python train.py --model="model that answers yes/no questions on an image's attributes" --encoder_arch="mlp_mixer" --encoder_patch_size=[4, 4] --encoder_layers=6 --fusion_encoder_activation="gelu" --fusion_encoder_qk_norm=true --fusion_encoder_parallel_block=false --fusion_encoder_connector="mlp" --final_lr_fraction=0.01 --warmup_steps=120
Rows from block 4 of the fusion encoder of a small model that answers yes/no questions on an image's attributes, named by matrix and row number. Rows with one number belong to one neuron. Each number is 128 + 24 x the weight over its row's rms, rounded and kept within 0 to 255. All counts start at 0. Numbers have three digits each. After the name is the row's rms in percent of the matrix's.
After each neuron's rows are labels from the 100 texts, of 14976, where the neuron reaches its highest value: "fires on" is the input token at the peak. Only what is clearly more common there than usual is listed. The data: telescope images of galaxies (Galaxy Zoo DECaLS).
# fc1: MLP up (fusion_encoder.blocks.4.mlp.fc1.weight, 576x192), inputs 96-191
# fc2: MLP down (fusion_encoder.blocks.4.mlp.fc2.weight, 192x576, transposed), outputs 96-191

fc1.383 067:111109132113068104093147173137143119146133141162110108129137109147109095166128143131143145133095097133175150143139087125129125102146130109127124126124164086128158178131117108087081135112142182126120117116138114115126154192112133138105141153151134076177156120147131140119144104138091089080
fc2.383 068:123131155107136132091120123163171131154117156153126115142126077140148109160084121133136109106102124103170104120158139117150101125131111131183135139113111139166121147137097120111167095146197159074129124136119122127109139165078069163141104120137131094143111150118147120098113141122136136091
fires on: "shape: featured or disk"; "merging: merger"

fc1.120 092:164151115147097112114123101118107123109121134141150152142162125150124131117140124117102155131102161117126151142095087135123097130151114137153165105129148115055149127110180088144112123091116176114119167159103140117159125120135158102145146116139143147132147124133102098146155099136119141164
fc2.120 100:127081120128102132106158176146112149132113145110080148100156122142109145077127170112163110160112111159149138128149085131074128114160136144156096118108143115118135089139131147168125119122187072121125162103112147119105145118096143166174141148150123139105115095120124101147103109118109129129
fires on: "shape: featured or disk"; "shape: star or artifact"

fc1.433 057:103106128133121138120129128111168130140136141107151132115146118122134122093127123104139115100139129084136129120110159110106155105135131198138118132143157105156113172115125121155136119146123121141118127108094120148096124139160111125192122123114132095093098112160087107141118110148157154104
fc2.433 047:125128115145105103119148173127116104103129113167131165127157139109131166119126136131131129141117103155174184164126112126175129116137099109122141080110141105081144140121143155095135110105137152146153149114124177099133104108098156119107143139096124133126111148132137138141137125116122109108
fires on: "roundness: round"

fc1.307 072:100126153122123129060124133124160113158106142119139107143099085140101123163117139115102124123116127127115134112143131158103139125164120135138152095140112109110143164107106121137121089136146134118124154151057160123107124171125123149135173121103119086125110127094157127136133139112191140121
fc2.307 067:105159122140113099132148112123138100106130156116135088105152150154162125119133149086182163088107121137152154147126167099148126140139097104120126137106121113160108152126105126112099104101167156147108150108133135148081124118123142119121120103160175107077117098131119141099119186117127165109
fires on: "merging: none"; "roundness: round"

fc1.451 067:099112140131117101142174146141138156136114154166168129118119102132152122158143122150099166138100128136154135122119154126143093154091105085141113148145117104119114107150161181145153135129097139128096142137128109057118119148136099129127153171159118151147109139115140125148151142116098101094
fc2.451 058:160122108172110152114126128133136145168109090138171116081109148137133118159116125175153180088112186137094164107093130158122105171110080114111103119183110168104125087127150130116170128112091117073141112133134122112148121155160131126123136123152117151138109114097132138150138144128145168097
fires on: "bulge size: small"; "bulge size: moderate"

fc1.172 058:126122114166120103114151149134166140126160109122149098129143092124144124104131125141138116159142116102153108122134101139199168187131151150142124126115103166138129164155140146138096120083105095148072120093135133114165152150112100156134144127122169152134145148151083145173098079114146119118
fc2.172 052:116213105146145095126097172167121143113125093112103138172090111121142125130119121106148129163106091163141143138158140131125139075127119115109127098087133099156145177174131154106134148142125112133114134113183142137119141113140118083098109128165138140133087116134111107166168195107138140120
fires on: "roundness: round"

fc1.44 168:132116125130113164165136099157113123125106133111173155109119133191115122161157127148159109123108102152143132151149134110143184110137142136146134093176128096167127172148136143129161136150112164151148129116173142116143110191136150114152083108169128113110152127184123116114112159094170145135
fc2.44 174:170185096115157158136126108124100128122147137132108118163104151078147147137137136132103114176128135096140063129096109113143072148136098095183105099081146170080127096143152116134113134136117138146151091117122091118107087093138123121169129107108110156155118186119156131100132142137148107126
fires on: "merging: none"

fc1.73 045:141099152141157080133146153147147105129144128131112144125094093104108120128123088135141143168104136136126154143136109117186171143156146138105113115119144148107094124135151099152166160140146135136102126135112104135128123164139089136130147157120153103121177138148110157152117091130133110136
fc2.73 032:128110105153180137089087119133170135131136103122151125098113111107124107089119132100122143141116093113133207117095152118101143135168122164101136145141119162144120138141150191152144116147139126098095091171145163116151110118174110089135130126202138133092141146123115113135155169113143134139
fires on: "edge-on disk: no"; "bar: no"; "bulge size: moderate"

fc1.512 125:107053133132131147142127130141136119155125160112164170114119106115120146123154099133128151169154093105152132102137191143154105123148143131131135122100106092171103149095114128132129185160124141135152132102108116100123167203158079122139157104132145079125087114141138123102080076100103119115
fc2.512 120:118119120139108108113137102080144111125092169089143100115130158138144140157121097102151123136134143114120122165188095089117127119122140129119104082138170110092139145149121101140101092127131111162143125138132117132124108121114145135131137101109108126146092141147116087114149107097136151136
fires on: "spiral winding: loose"; "spiral arms: yes"; "spiral winding: medium"; "bulge size: small"

fc1.445 066:114143109128127111096135111130146081122112101119086135116126115103091122174122118138132135099109122116128140133095123153108125145148147131108133072107129164103080128138183111104151107168128132127133123099122137136144141195107145116100079096129135128157139116130130130163077108136132100143
fc2.445 061:098144132125146155112167094106140145091147124105147117155174087141113127110127136095104133086152112080129163108142119117178145156114099154124147141049097117157111176155130131137116117116159113139100122148141125132131136107136153163181106129139131108120120151128140139127128153139127128106
fires on: "shape: featured or disk"; "merging: none"

fc1.276 210:144100101124117108109148115139112124147136156143150134121117128136119077104126090157126127101148147162098151150125143113142181129116155149116174111090156135151109119169151138173127158141106082161167169114129127168101125100117096089147105133124134089133144148082143133129104125114099137147
fc2.276 179:122162147131120122139116118147150102098121139133101104165109104158109177123138141117176130163116146090130170148138141100133128107158097160146102107117116155128091179153133126112152100086139122083127086125123104120117144128127152122124129125175118154093108119145109163143122140128169112136
fires on: "shape: featured or disk"

fc1.407 070:168117130137151112175148154115154146124149105159115152125097077109094119138131076170088153178121111104166188121123143137120162138136142143131153117107125140115102084098114120111133128118098157152087151135138090146121112177156079140119113146127119136125120126180129120142111086126080083130
fc2.407 058:123093144142175133134152093130149146148163106093143128058146099139128103109132157106120130152134110098130183104122161139159141125143132151145165132143116127094116130151075118125121111143133138097119070139122150089133124095153105130119129139171114133084103153123150116149164160133138119131
fires on: "edge-on disk: no"; "shape: featured or disk"; "spiral arms: yes"; "bar: no"

fc1.452 146:157125083163147120155144141104163141145152123099088137119082100120134141103115111118132123121126152170152122177140111121131136079139159118110137123106142112128164123113113152148101150142145105139096207110142095125118092116133123168159126125178152124152137165153078124159121077136162095127
fc2.452 146:181141131088143145140170132131103126106149112227176145164135124137121113188155173091157137118135142116147116118120107149108135122154124166103161116089138146141152145166154090106091134104143119149108124158104128182133107149106117119112112127092120129129123111134158099149131134143124136144
fires on: "merging: none"

fc1.346 044:151126132147159093094139144147151090125113136124131142159100123128143122074122097125136158145117142150127175126132144083148166118154131135148121089127146143097096117111148079163124124106123139127096158152103141127134151144105167106109128116113128111131159126114099147130126085135122142142
fc2.346 037:135119091141142159114110120137165156129126097109140107111134125126162136100119134092137168132128125117167189121121157125069129106166129171108150148135112152158112107154156195132153119162155138083135092170156156117159140112158149122141091109189125161087151126151118106157128172109134163141
fires on: "edge-on disk: no"; "spiral arms: yes"; "bar: no"; "bulge size: moderate"

fc1.447 042:133099154145162103127133144130149156098130154121099114123132108105133134140118057113126112121109157089148139107127156115148125081140138136111108104151154149091102134131122114118196170166153128104149098114147101120124083144103108105087111161096122137101127121138157139152116110134099115134
fc2.447 036:130081145151173138124131109129140128110128138106155133096135150122149159097132144115082149128121109144105229094119172116133140159139126147100129130100111092106137151134089201116156145131098127133109077128137187108159119127169142124130110127141131150117143115129122098120139175144104138113
fires on: "edge-on disk: no"; "bar: no"; "spiral arms: no"; "bulge size: moderate"

fc1.510 039:118129135130143124099122120110120129154143143114128127110132068149100129120096160159119073143143097094120132128094099127154104105121101133137173138125156090154139130131090139115099128116140109159092179121137105154113116075123103145174125124176137135128128154105101099173124101141150102139
fc2.510 037:134130123152132124160162106126140159108134127150117129114130111139158132105123140124119144141096141171115164115101160134153152146164152123136094136120119111123117157117148169133167171150147128089120129099139141086120112125138106174105106175153141175159109148156114141137154138118111074096
fires on: "roundness: round"

fc1.359 095:108153112123169075070134120110120135098133104124128147134165108123150118152115123127141117108165147136141120089102150161118158165158147123145073113077151109081116133095126130102145109127137088117141153101137159106114126149116134121112112120127102119146110151099129155170112089113105073082
fc2.359 088:139131139104150156137157149140128125092136117120131154161174104112122116141148148084107138121138103109095202073133133113168174121113113153124091163107127121149118159137123097142092118117159138134114135156152110135144140085120178124110149122097106090115111092152127153130135157179141148135
fires on: "merging: none"

fc1.17 043:099114112116136140133118184137125145174150146097136130092152101122112127110122147127169116133147109054151148125102096100142142118140128174128114141131124146148128162167142113157093141142146145132124133096120099176110136167131084143169112128108130125083134076105124110175129108139139122116
fc2.17 037:157137121150129105140121118115147128106132063138117165137132147097148146099125164105149147137109113141147199133114121140203145111142125126106134128084121104108107158111161179095151147111190153134105156130192139098123115143118097113129111151139181153136141144145125156133174143150145103126
fires on: "roundness: round"

fc1.293 051:131104164129132117118144133121171136119103138113127119103129129102130147141120068098140132116115162090146133107115142123146116083126113139097100109127124141102129128133124111134211160163142133088170077124156113101154112139129116096095116115091132136104128110147171130139133124120138111137
fc2.293 041:150095139120173138156095125124130120116136118108176154100165147112132175127155142121094143123129093150109237088130142098125135173153129141087128154082121101109129139135092198155155152137113134153109127131129168114147148081166150144136147152158139125122122142151131092125140176133121132124
fires on: "edge-on disk: no"; "bar: no"; "spiral arms: yes"; "spiral arms: no"

fc1.417 073:136124162116141141102134146095142149100101155135167167066153127081148172147141158121148173120118113094145141122094140111155155157119106138073096108152152135107098111124154126171161134141117137103144112101104153098147104115144114129114136123078137107128131133106175136148108134096090115155
fc2.417 076:146099123140159145064146145141137123120132132131165138094134153152114156097148106162160122145093146099123149126123099131098112140142144129161160126149127126161124140146111127149132112143119142099123141094122193148165155133164093130133088125136120119080133099146138137140129135088114137172
fires on: "bulge size: small"; "spiral winding: medium"; "bulge size: moderate"

fc1.543 185:155132086122128095130129163098160159111148051132152154105107121130130156097126102123150129157114140130128121141137106155116133124119121122115105113129161126077160138133148090188132117156148113142110126150130143124173123088105138127112135099127140106161104143174125143135180164103176179157
fc2.543 189:113159134104130146160134120168111132121106098126139096132118154108131109129148106100157128121138112133142131112150150115129156149117146128107165104153129140161062091119108130151087134126135106163147129188156084150121115083103120087120098134078135160105132105115137141140136158131162121132
fires on: "merging: none"

fc1.347 049:091145169116104106140139161092159120160142129143125077136152112196107137128120103127079100126092087114135116156099135137100133104122140129119112182136111120173146147147132103121115136116114126110164152108091084131155134149142123110156123145116162124117159131087106109181134113147133149134
fc2.347 049:185137110153142120112118096184135098091125136169098125137126107124153102139138149143147092146117072115131136121111159165143127138192122125166138122114132154162107143115171117132101135142101129081107116138150136082139142170131120107068086115132094149165116129141079123102124113118157112106
fires on: "roundness: round"

fc1.545 054:112127135157105139166145128092124117099117084131103133135122103134180117118127117131115119122083150165125136123102150149109100129153106122107129097133085124075059092136098138122135123096134133124121079136115130089104096148124105097121119120103163180112148142075120130153146120163160153106
fc2.545 058:123111131163166145152151119146099125138158121110182152069117107117117146135137099123093136133111117177127216107104140135148131115138171140167144119127129101104109140121046100133142145137098121118100152115134186107160068113162128109124095135115119159120127142116162156140154133126133113152
fires on: "bulge size: small"; "bar: weak"; "bar: strong"; "spiral winding: medium"

fc1.222 084:137136140131111080114097110083184121109117182096102098116128152120107137130121132085122178100067159129149144138127152136116104097157131114120144133163143116101125148090158108147086143126156124113126161107165146153125133130141117163122123162146158105080094126116133166155121141133154172093
fc2.222 091:091142116138131100138127107144149122119147192153134136069071131105092135096089138124141124139141128115144179166107100108113095152135120137132098111150169110124156126127163115097120155124150143066103144149095172144143095109139097090082117113132102153126110159098138127140090127124121102103
fires on: "shape: featured or disk"

fc1.311 041:115111097144122144121095162099165128158131154083125105087131102129126091150128100138167112123165137095160128143117086136143129099166106163145118122096129147111142153152107104160125142148147139130132139093106069146120127143130097140177119145155138090113126130129118133145165069143147121136
fc2.311 030:128135124157155123149107089127179161113126083158123132082137158119151148089113161120142129168129094128138227142103150128127141109123108104141100105099149138114126109116142195096120129141126133100115105167162176083123128125164127139140120124131118174146119136137106118144121150161133108090
fires on: "roundness: round"

fc1.208 045:124106098145129139127106141094162130122152154102131103093135095134134079148118119150135103126168140113151131144098112143159142097164116153127113141086145140129132154147093103152124129158139122150110140094101082131139120154137089154174128155165119086129125146136090116155151068148162134125
fc2.208 032:135128119147168110134125117132162165112115111138121144071123142117150141089124162140158117160151106157134200137114155107123150099137110105146103077151158135141126117118131162106108140152096139083135099155148183102127110106162139147124114107137113155120137111126093136144118168134118106093
fires on: "roundness: round"

fc1.84 194:114121147167126130103090118140180116099155088150132151134171146103166119138143150141140102137104134126124146125154081132165130136112131156122128070129107157138132123129154149163112129146159086152154085107195131165156105143116100136147147155148132151136179147158124155102138107116165189134
fc2.84 197:143145164085109123152164111112111116113120121163137112116103112146084105100116108130082088105116103113117098107094133120145119141100116119142173125133092096089150073108066118155124123136120125168130101142131112135112117112086100120137129116100155111142171169117126115174143090152125126126
fires on: "merging: none"