config.yaml
encoder_patch_size: [4, 4]
fusion_encoder_positions: "learned"
residual_init: "zero_last"
Rows from block 2 of the image encoder of a small model that answers yes/no questions on an image's attributes, named by matrix and row number. Rows with one number belong to one neuron. Each number is 200 + 20 x the weight over its row's rms, rounded and kept within 0 to 999. All counts start at 0.
After each neuron's rows are labels from the 100 images, of 14976, where the neuron reaches its highest value: "responds to" is what is common among them. Only what is clearly more common there than usual is listed. The data: telescope images of galaxies (Galaxy Zoo DECaLS). In brackets: how many of the 100.
# fc1: MLP up (encoder.blocks.2.mlp.fc1.weight, 640x160), inputs 0-79
# fc2: MLP down (encoder.blocks.2.mlp.fc2.weight, 160x640, transposed), outputs 0-79

fc1.377,171,215,236,209,216,210,197,219,207,198,172,217,194,203,229,178,198,179,190,210,196,228,139,197,217,166,184,229,193,239,209,199,192,191,204,215,232,184,169,180,203,218,166,221,195,162,204,212,178,236,200,196,213,225,222,185,181,218,197,195,216,183,169,198,217,188,170,202,197,226,196,219,204,191,172,237,179,198,193,226
fc2.377,196,236,220,209,170,225,208,160,203,193,199,180,169,172,200,201,177,217,152,230,207,168,251,227,197,241,186,172,201,205,197,202,215,195,193,213,196,217,218,210,210,162,186,199,206,210,213,217,208,156,169,174,207,214,184,185,203,209,211,207,199,220,170,201,205,217,226,196,210,188,200,192,202,207,201,163,177,176,204,198
responds to: shape: featured or disk (70); edge-on disk: no (67); spiral arms: yes (55)

fc1.636,204,180,211,243,194,186,210,195,211,206,203,205,195,232,169,221,213,222,215,218,160,218,219,210,192,192,219,195,226,177,210,197,147,197,213,179,212,187,218,239,170,189,197,215,192,154,182,176,207,183,206,202,180,206,202,183,232,191,164,191,214,187,181,214,205,219,219,212,199,212,205,247,209,178,187,191,180,162,241,211
fc2.636,188,168,174,163,148,226,220,202,199,193,178,171,173,177,186,211,194,192,223,204,209,210,197,195,213,213,186,164,173,202,215,210,214,213,226,208,179,201,215,201,170,172,225,167,245,208,190,208,213,198,193,194,198,208,198,218,206,192,228,197,204,218,208,218,230,206,189,160,197,199,195,222,205,177,218,147,239,224,186,209
responds to: spiral arms: yes (39)

fc1.399,217,193,200,230,184,234,230,164,186,225,204,220,191,182,195,196,227,211,191,227,201,189,206,190,193,232,207,184,207,185,227,172,220,215,223,206,184,208,200,239,139,181,188,212,197,210,213,221,221,221,201,201,184,230,219,213,177,207,204,172,210,221,183,167,189,222,233,213,174,207,172,206,196,176,216,227,190,247,189,160
fc2.399,160,234,194,235,200,184,195,191,194,209,218,212,205,223,230,178,170,211,212,167,193,230,206,183,209,167,176,192,182,214,174,220,191,176,195,199,225,181,225,194,204,234,203,218,222,229,183,213,194,238,203,187,171,197,166,220,231,192,197,205,175,185,171,226,219,191,187,183,181,204,201,212,206,180,192,179,221,169,196,206
responds to: shape: star or artifact (38)

fc1.535,207,143,185,212,235,203,155,219,201,208,218,214,216,194,221,236,183,222,215,172,186,175,231,211,205,246,174,192,180,187,207,181,197,172,228,216,229,194,220,163,206,208,185,197,221,213,185,191,183,192,204,198,201,200,212,200,159,257,173,218,221,215,208,188,181,202,167,213,192,199,241,214,211,211,193,253,201,159,172,219
fc2.535,199,215,251,191,184,169,195,213,228,229,199,185,203,209,202,173,180,170,181,196,179,199,252,184,180,168,202,212,200,215,178,195,209,192,227,160,163,158,226,195,204,198,191,204,204,221,159,182,228,214,218,200,193,203,199,236,236,190,194,177,192,209,186,191,200,212,243,191,200,206,213,186,215,235,203,197,215,193,204,185
responds to: shape: star or artifact (31)

fc1.307,189,226,171,210,220,206,241,208,179,188,143,220,219,201,173,189,188,208,150,172,177,173,210,202,211,196,206,232,196,222,172,205,230,171,209,215,219,187,209,191,197,169,191,172,172,226,250,206,182,184,202,187,201,168,201,219,204,176,199,204,193,252,196,183,216,217,213,190,201,204,190,197,222,208,205,200,181,194,185,203
fc2.307,220,186,226,195,210,188,204,216,224,177,203,187,175,188,235,222,199,180,192,186,202,229,207,196,176,194,242,174,212,193,219,203,207,203,174,152,180,198,204,211,191,210,187,217,209,217,186,171,178,192,195,211,170,211,218,216,175,208,225,214,199,178,171,243,160,170,215,202,250,217,237,219,183,220,199,211,213,221,209,216
responds to: spiral arms: yes (42)

fc1.189,219,237,225,199,202,223,216,184,197,164,209,200,216,235,198,179,218,217,189,204,176,194,198,175,185,199,196,194,168,185,225,160,171,212,221,197,213,231,203,214,218,188,195,187,190,158,229,206,177,237,199,255,191,181,227,216,188,197,222,227,204,200,204,231,180,213,194,190,196,248,187,228,237,158,178,206,196,190,170,200
fc2.189,180,185,201,180,172,202,180,205,194,197,219,231,191,173,194,205,207,224,217,187,193,214,204,218,243,204,208,206,233,207,167,201,205,195,227,190,168,223,190,203,211,169,187,212,210,220,182,188,177,192,223,182,229,176,210,160,241,194,191,180,193,176,191,180,189,189,223,230,195,213,195,199,163,173,173,182,209,198,187,213
responds to: shape: featured or disk (78); edge-on disk: no (77); spiral arms: yes (63)

fc1.319,191,193,205,235,175,168,206,231,178,203,163,185,195,189,198,220,197,224,193,190,188,209,219,219,203,203,193,146,182,200,189,199,188,224,220,211,234,211,160,166,193,234,206,196,202,210,190,188,215,170,175,230,187,185,215,174,167,212,164,226,217,206,184,212,220,182,164,168,197,221,174,171,195,190,140,211,187,163,214,193
fc2.319,204,211,201,210,212,193,184,223,195,214,228,192,203,207,230,186,201,186,222,215,176,189,177,176,193,199,198,184,202,199,214,203,212,193,212,184,209,200,214,214,205,185,241,227,233,197,205,257,218,165,237,213,193,236,178,205,239,173,191,226,201,175,195,198,204,219,233,184,225,209,163,203,219,235,229,183,216,183,186,179
responds to: shape: star or artifact (38)

fc1.30,199,215,158,222,186,212,216,180,178,253,203,207,221,219,210,209,222,171,204,226,217,177,250,212,222,195,191,172,192,175,206,175,211,206,212,203,208,162,223,201,199,189,202,196,198,199,192,197,192,190,243,197,230,193,228,176,205,188,199,202,207,181,163,216,199,180,175,210,177,209,258,212,220,189,199,202,199,209,165,189
fc2.30,222,197,216,207,211,197,216,223,211,142,209,180,196,183,207,187,198,217,170,211,177,211,195,183,172,239,205,199,204,192,196,207,218,187,171,196,173,195,183,212,212,202,210,185,201,180,222,210,185,207,202,248,174,201,189,195,166,213,238,203,191,240,223,206,191,238,204,221,181,179,191,209,182,208,182,207,210,199,220,189
responds to: shape: featured or disk (79); edge-on disk: no (77); spiral arms: yes (63)

fc1.137,225,187,228,236,234,200,232,201,204,187,182,184,184,192,188,216,200,210,188,228,218,194,205,202,183,248,191,204,220,193,180,184,197,228,217,181,219,164,209,227,195,215,205,233,227,229,193,186,210,185,188,171,195,191,211,199,199,201,200,193,222,191,160,191,189,225,209,215,218,213,180,214,189,192,185,178,179,176,194,216
fc2.137,184,166,183,179,215,195,210,194,247,206,232,177,176,168,191,197,182,183,199,191,170,199,220,197,226,207,185,218,198,178,184,186,236,209,234,181,210,225,217,194,224,198,188,186,220,206,215,200,189,188,172,171,194,203,183,210,214,200,194,180,171,199,194,190,208,217,176,187,224,161,219,204,215,215,212,215,187,191,214,189
responds to: roundness: round (43)

fc1.66,205,199,219,218,193,210,199,180,187,167,187,219,206,203,224,206,223,193,168,180,200,208,219,224,194,205,206,196,210,203,169,221,175,199,234,185,195,240,189,231,189,183,214,192,228,217,168,211,223,187,198,158,195,179,217,202,199,167,191,214,178,239,196,158,210,221,210,212,176,204,174,188,239,212,216,210,211,229,201,194
fc2.66,224,183,207,208,198,216,192,232,231,196,206,204,203,191,197,199,206,179,203,218,197,224,196,177,168,177,160,197,160,189,234,190,210,176,167,185,208,176,199,173,179,201,234,198,187,203,238,172,201,217,187,201,178,204,201,200,180,206,183,215,216,213,225,209,208,185,194,185,229,223,235,217,185,193,189,175,188,215,211,224
responds to: roundness: round (41)

fc1.208,193,224,211,176,202,221,188,204,181,172,184,204,196,199,219,219,227,201,192,210,208,234,200,229,215,176,240,195,191,177,167,177,212,171,183,216,199,207,194,185,215,191,220,178,183,187,243,231,208,202,162,212,174,178,225,184,211,196,221,243,176,211,165,191,196,219,231,194,203,173,208,245,209,221,181,192,199,173,180,201
fc2.208,208,197,189,210,196,190,200,216,210,250,228,190,161,215,169,199,213,216,217,213,212,184,193,177,180,213,199,183,216,202,221,217,166,202,223,202,172,185,198,211,178,219,212,203,212,218,180,238,196,206,212,218,244,205,161,200,176,207,175,151,210,215,198,189,173,197,149,232,204,226,189,155,220,189,192,189,194,237,208,189
responds to: shape: featured or disk (62)

fc1.155,193,219,176,176,207,202,218,242,187,205,190,244,236,242,207,176,193,224,245,198,220,189,195,216,186,223,225,177,210,220,177,221,202,220,201,177,169,222,218,223,199,217,190,209,187,175,228,207,204,176,223,190,192,231,212,181,198,186,197,201,220,195,205,185,191,226,216,206,204,202,210,167,237,162,203,191,219,183,184,224
fc2.155,191,195,185,187,179,208,229,185,212,234,209,167,203,190,190,190,195,189,199,153,200,201,159,158,214,184,176,197,184,174,200,263,219,194,206,197,173,208,194,201,176,203,202,208,176,204,224,190,208,191,178,231,225,198,202,212,207,215,195,179,177,192,152,204,220,232,196,163,243,187,209,193,163,224,211,166,190,184,200,165
responds to: shape: star or artifact (31)

fc1.244,214,218,207,231,197,217,195,220,199,228,209,196,223,192,183,183,183,209,178,200,209,223,216,183,196,188,171,248,192,183,192,186,222,210,194,210,194,193,205,211,207,192,190,220,214,198,210,198,201,174,181,162,198,207,182,203,223,173,232,178,156,191,208,200,171,236,221,191,199,179,217,217,216,216,216,202,178,248,121,221
fc2.244,196,140,180,199,209,181,192,190,201,197,188,220,198,217,224,186,174,171,218,195,169,193,189,176,202,202,247,198,221,197,198,220,212,210,213,183,218,238,213,236,190,187,219,184,208,197,180,209,221,207,190,195,228,193,189,182,221,216,179,179,221,217,207,204,199,173,195,221,185,184,208,240,186,204,198,210,208,182,174,140
responds to: roundness: round (53)

fc1.276,180,203,210,207,172,197,175,220,156,216,171,187,181,220,177,234,196,187,197,217,195,192,205,224,207,178,179,208,199,202,214,177,162,226,156,187,209,194,212,169,226,226,189,214,238,217,236,204,175,181,221,169,196,223,226,196,181,210,209,165,200,234,187,211,214,195,214,223,204,163,192,201,205,201,177,217,204,227,231,193
fc2.276,172,200,194,188,215,182,196,182,210,196,223,239,252,219,221,200,207,235,228,175,222,183,190,212,183,210,219,177,200,206,215,242,201,187,210,186,172,146,202,185,209,202,186,206,225,162,188,214,189,179,204,204,194,190,199,176,195,203,186,218,208,148,185,202,205,178,191,163,185,208,215,178,188,196,190,161,222,230,187,200
responds to: roundness: round (79)

fc1.448,190,205,205,206,202,213,181,177,146,210,226,209,161,201,209,224,183,193,227,206,218,193,199,220,202,233,240,201,216,203,184,178,180,192,229,226,182,214,204,206,216,202,220,217,174,203,214,222,200,185,206,221,220,236,227,194,238,226,173,208,198,193,232,211,239,168,187,231,197,157,181,205,196,173,201,191,162,229,199,216
fc2.448,195,221,179,223,198,178,182,194,214,224,199,197,228,203,227,187,218,218,209,184,222,207,203,170,211,215,170,210,190,221,185,219,166,216,218,187,204,209,183,165,192,215,193,168,227,205,209,222,196,214,221,204,204,183,191,193,169,176,235,188,232,209,189,193,195,188,198,189,220,195,198,229,167,228,194,206,185,177,215,210
responds to: shape: featured or disk (62); edge-on disk: no (57); spiral arms: yes (48)

fc1.197,197,193,222,200,208,226,191,199,195,192,226,187,163,198,216,219,208,224,204,186,259,188,159,188,190,202,178,239,207,246,206,218,195,181,222,175,192,212,223,197,157,169,196,189,182,210,228,226,212,196,187,198,189,184,209,231,188,226,193,167,205,218,184,218,214,177,212,206,200,189,228,206,183,194,217,188,223,226,215,226
fc2.197,198,197,205,246,210,186,187,191,198,180,202,201,167,218,184,206,203,199,210,196,212,227,198,205,203,218,214,219,171,180,199,177,186,204,152,223,226,217,191,216,204,176,181,204,182,180,195,180,213,210,212,199,185,154,194,150,207,189,223,211,194,162,210,209,227,188,169,188,223,189,174,185,174,228,174,229,239,191,172,176
responds to: shape: star or artifact (28)

fc1.436,209,192,196,220,192,204,181,206,190,217,212,216,201,221,186,190,181,191,181,192,199,197,188,206,237,231,200,204,194,186,219,186,223,227,222,186,188,188,202,169,192,195,148,254,199,191,253,194,239,173,174,207,193,200,220,212,218,176,201,172,185,226,206,192,242,188,228,190,177,205,240,170,220,172,212,218,206,207,175,193
fc2.436,190,226,204,194,216,161,211,220,221,185,204,182,222,238,202,207,206,196,196,215,206,213,213,184,131,191,190,196,177,189,198,219,190,197,214,200,170,210,203,209,217,197,190,159,199,221,197,218,196,198,196,183,206,214,193,176,184,198,174,165,217,198,203,219,158,205,213,163,199,239,195,200,175,180,185,192,196,206,177,192
responds to: roundness: round (47)

fc1.480,204,187,227,213,168,214,186,171,175,188,186,205,211,200,216,210,172,211,192,170,174,214,186,189,233,215,213,216,221,202,157,193,187,208,157,217,186,193,187,180,188,202,220,178,203,199,212,251,202,206,195,195,178,176,230,208,202,188,208,193,219,197,214,203,224,217,208,230,179,177,178,212,216,185,241,203,212,206,200,196
fc2.480,209,199,203,187,232,178,196,212,209,235,219,215,209,190,203,196,232,193,193,233,198,208,193,166,187,220,219,203,202,214,195,209,225,221,207,190,210,210,226,197,207,188,220,209,207,207,213,173,202,178,193,201,204,212,197,183,201,188,199,233,183,183,192,187,201,167,155,184,208,196,191,207,148,231,181,213,226,224,175,182
responds to: spiral arms: yes (39)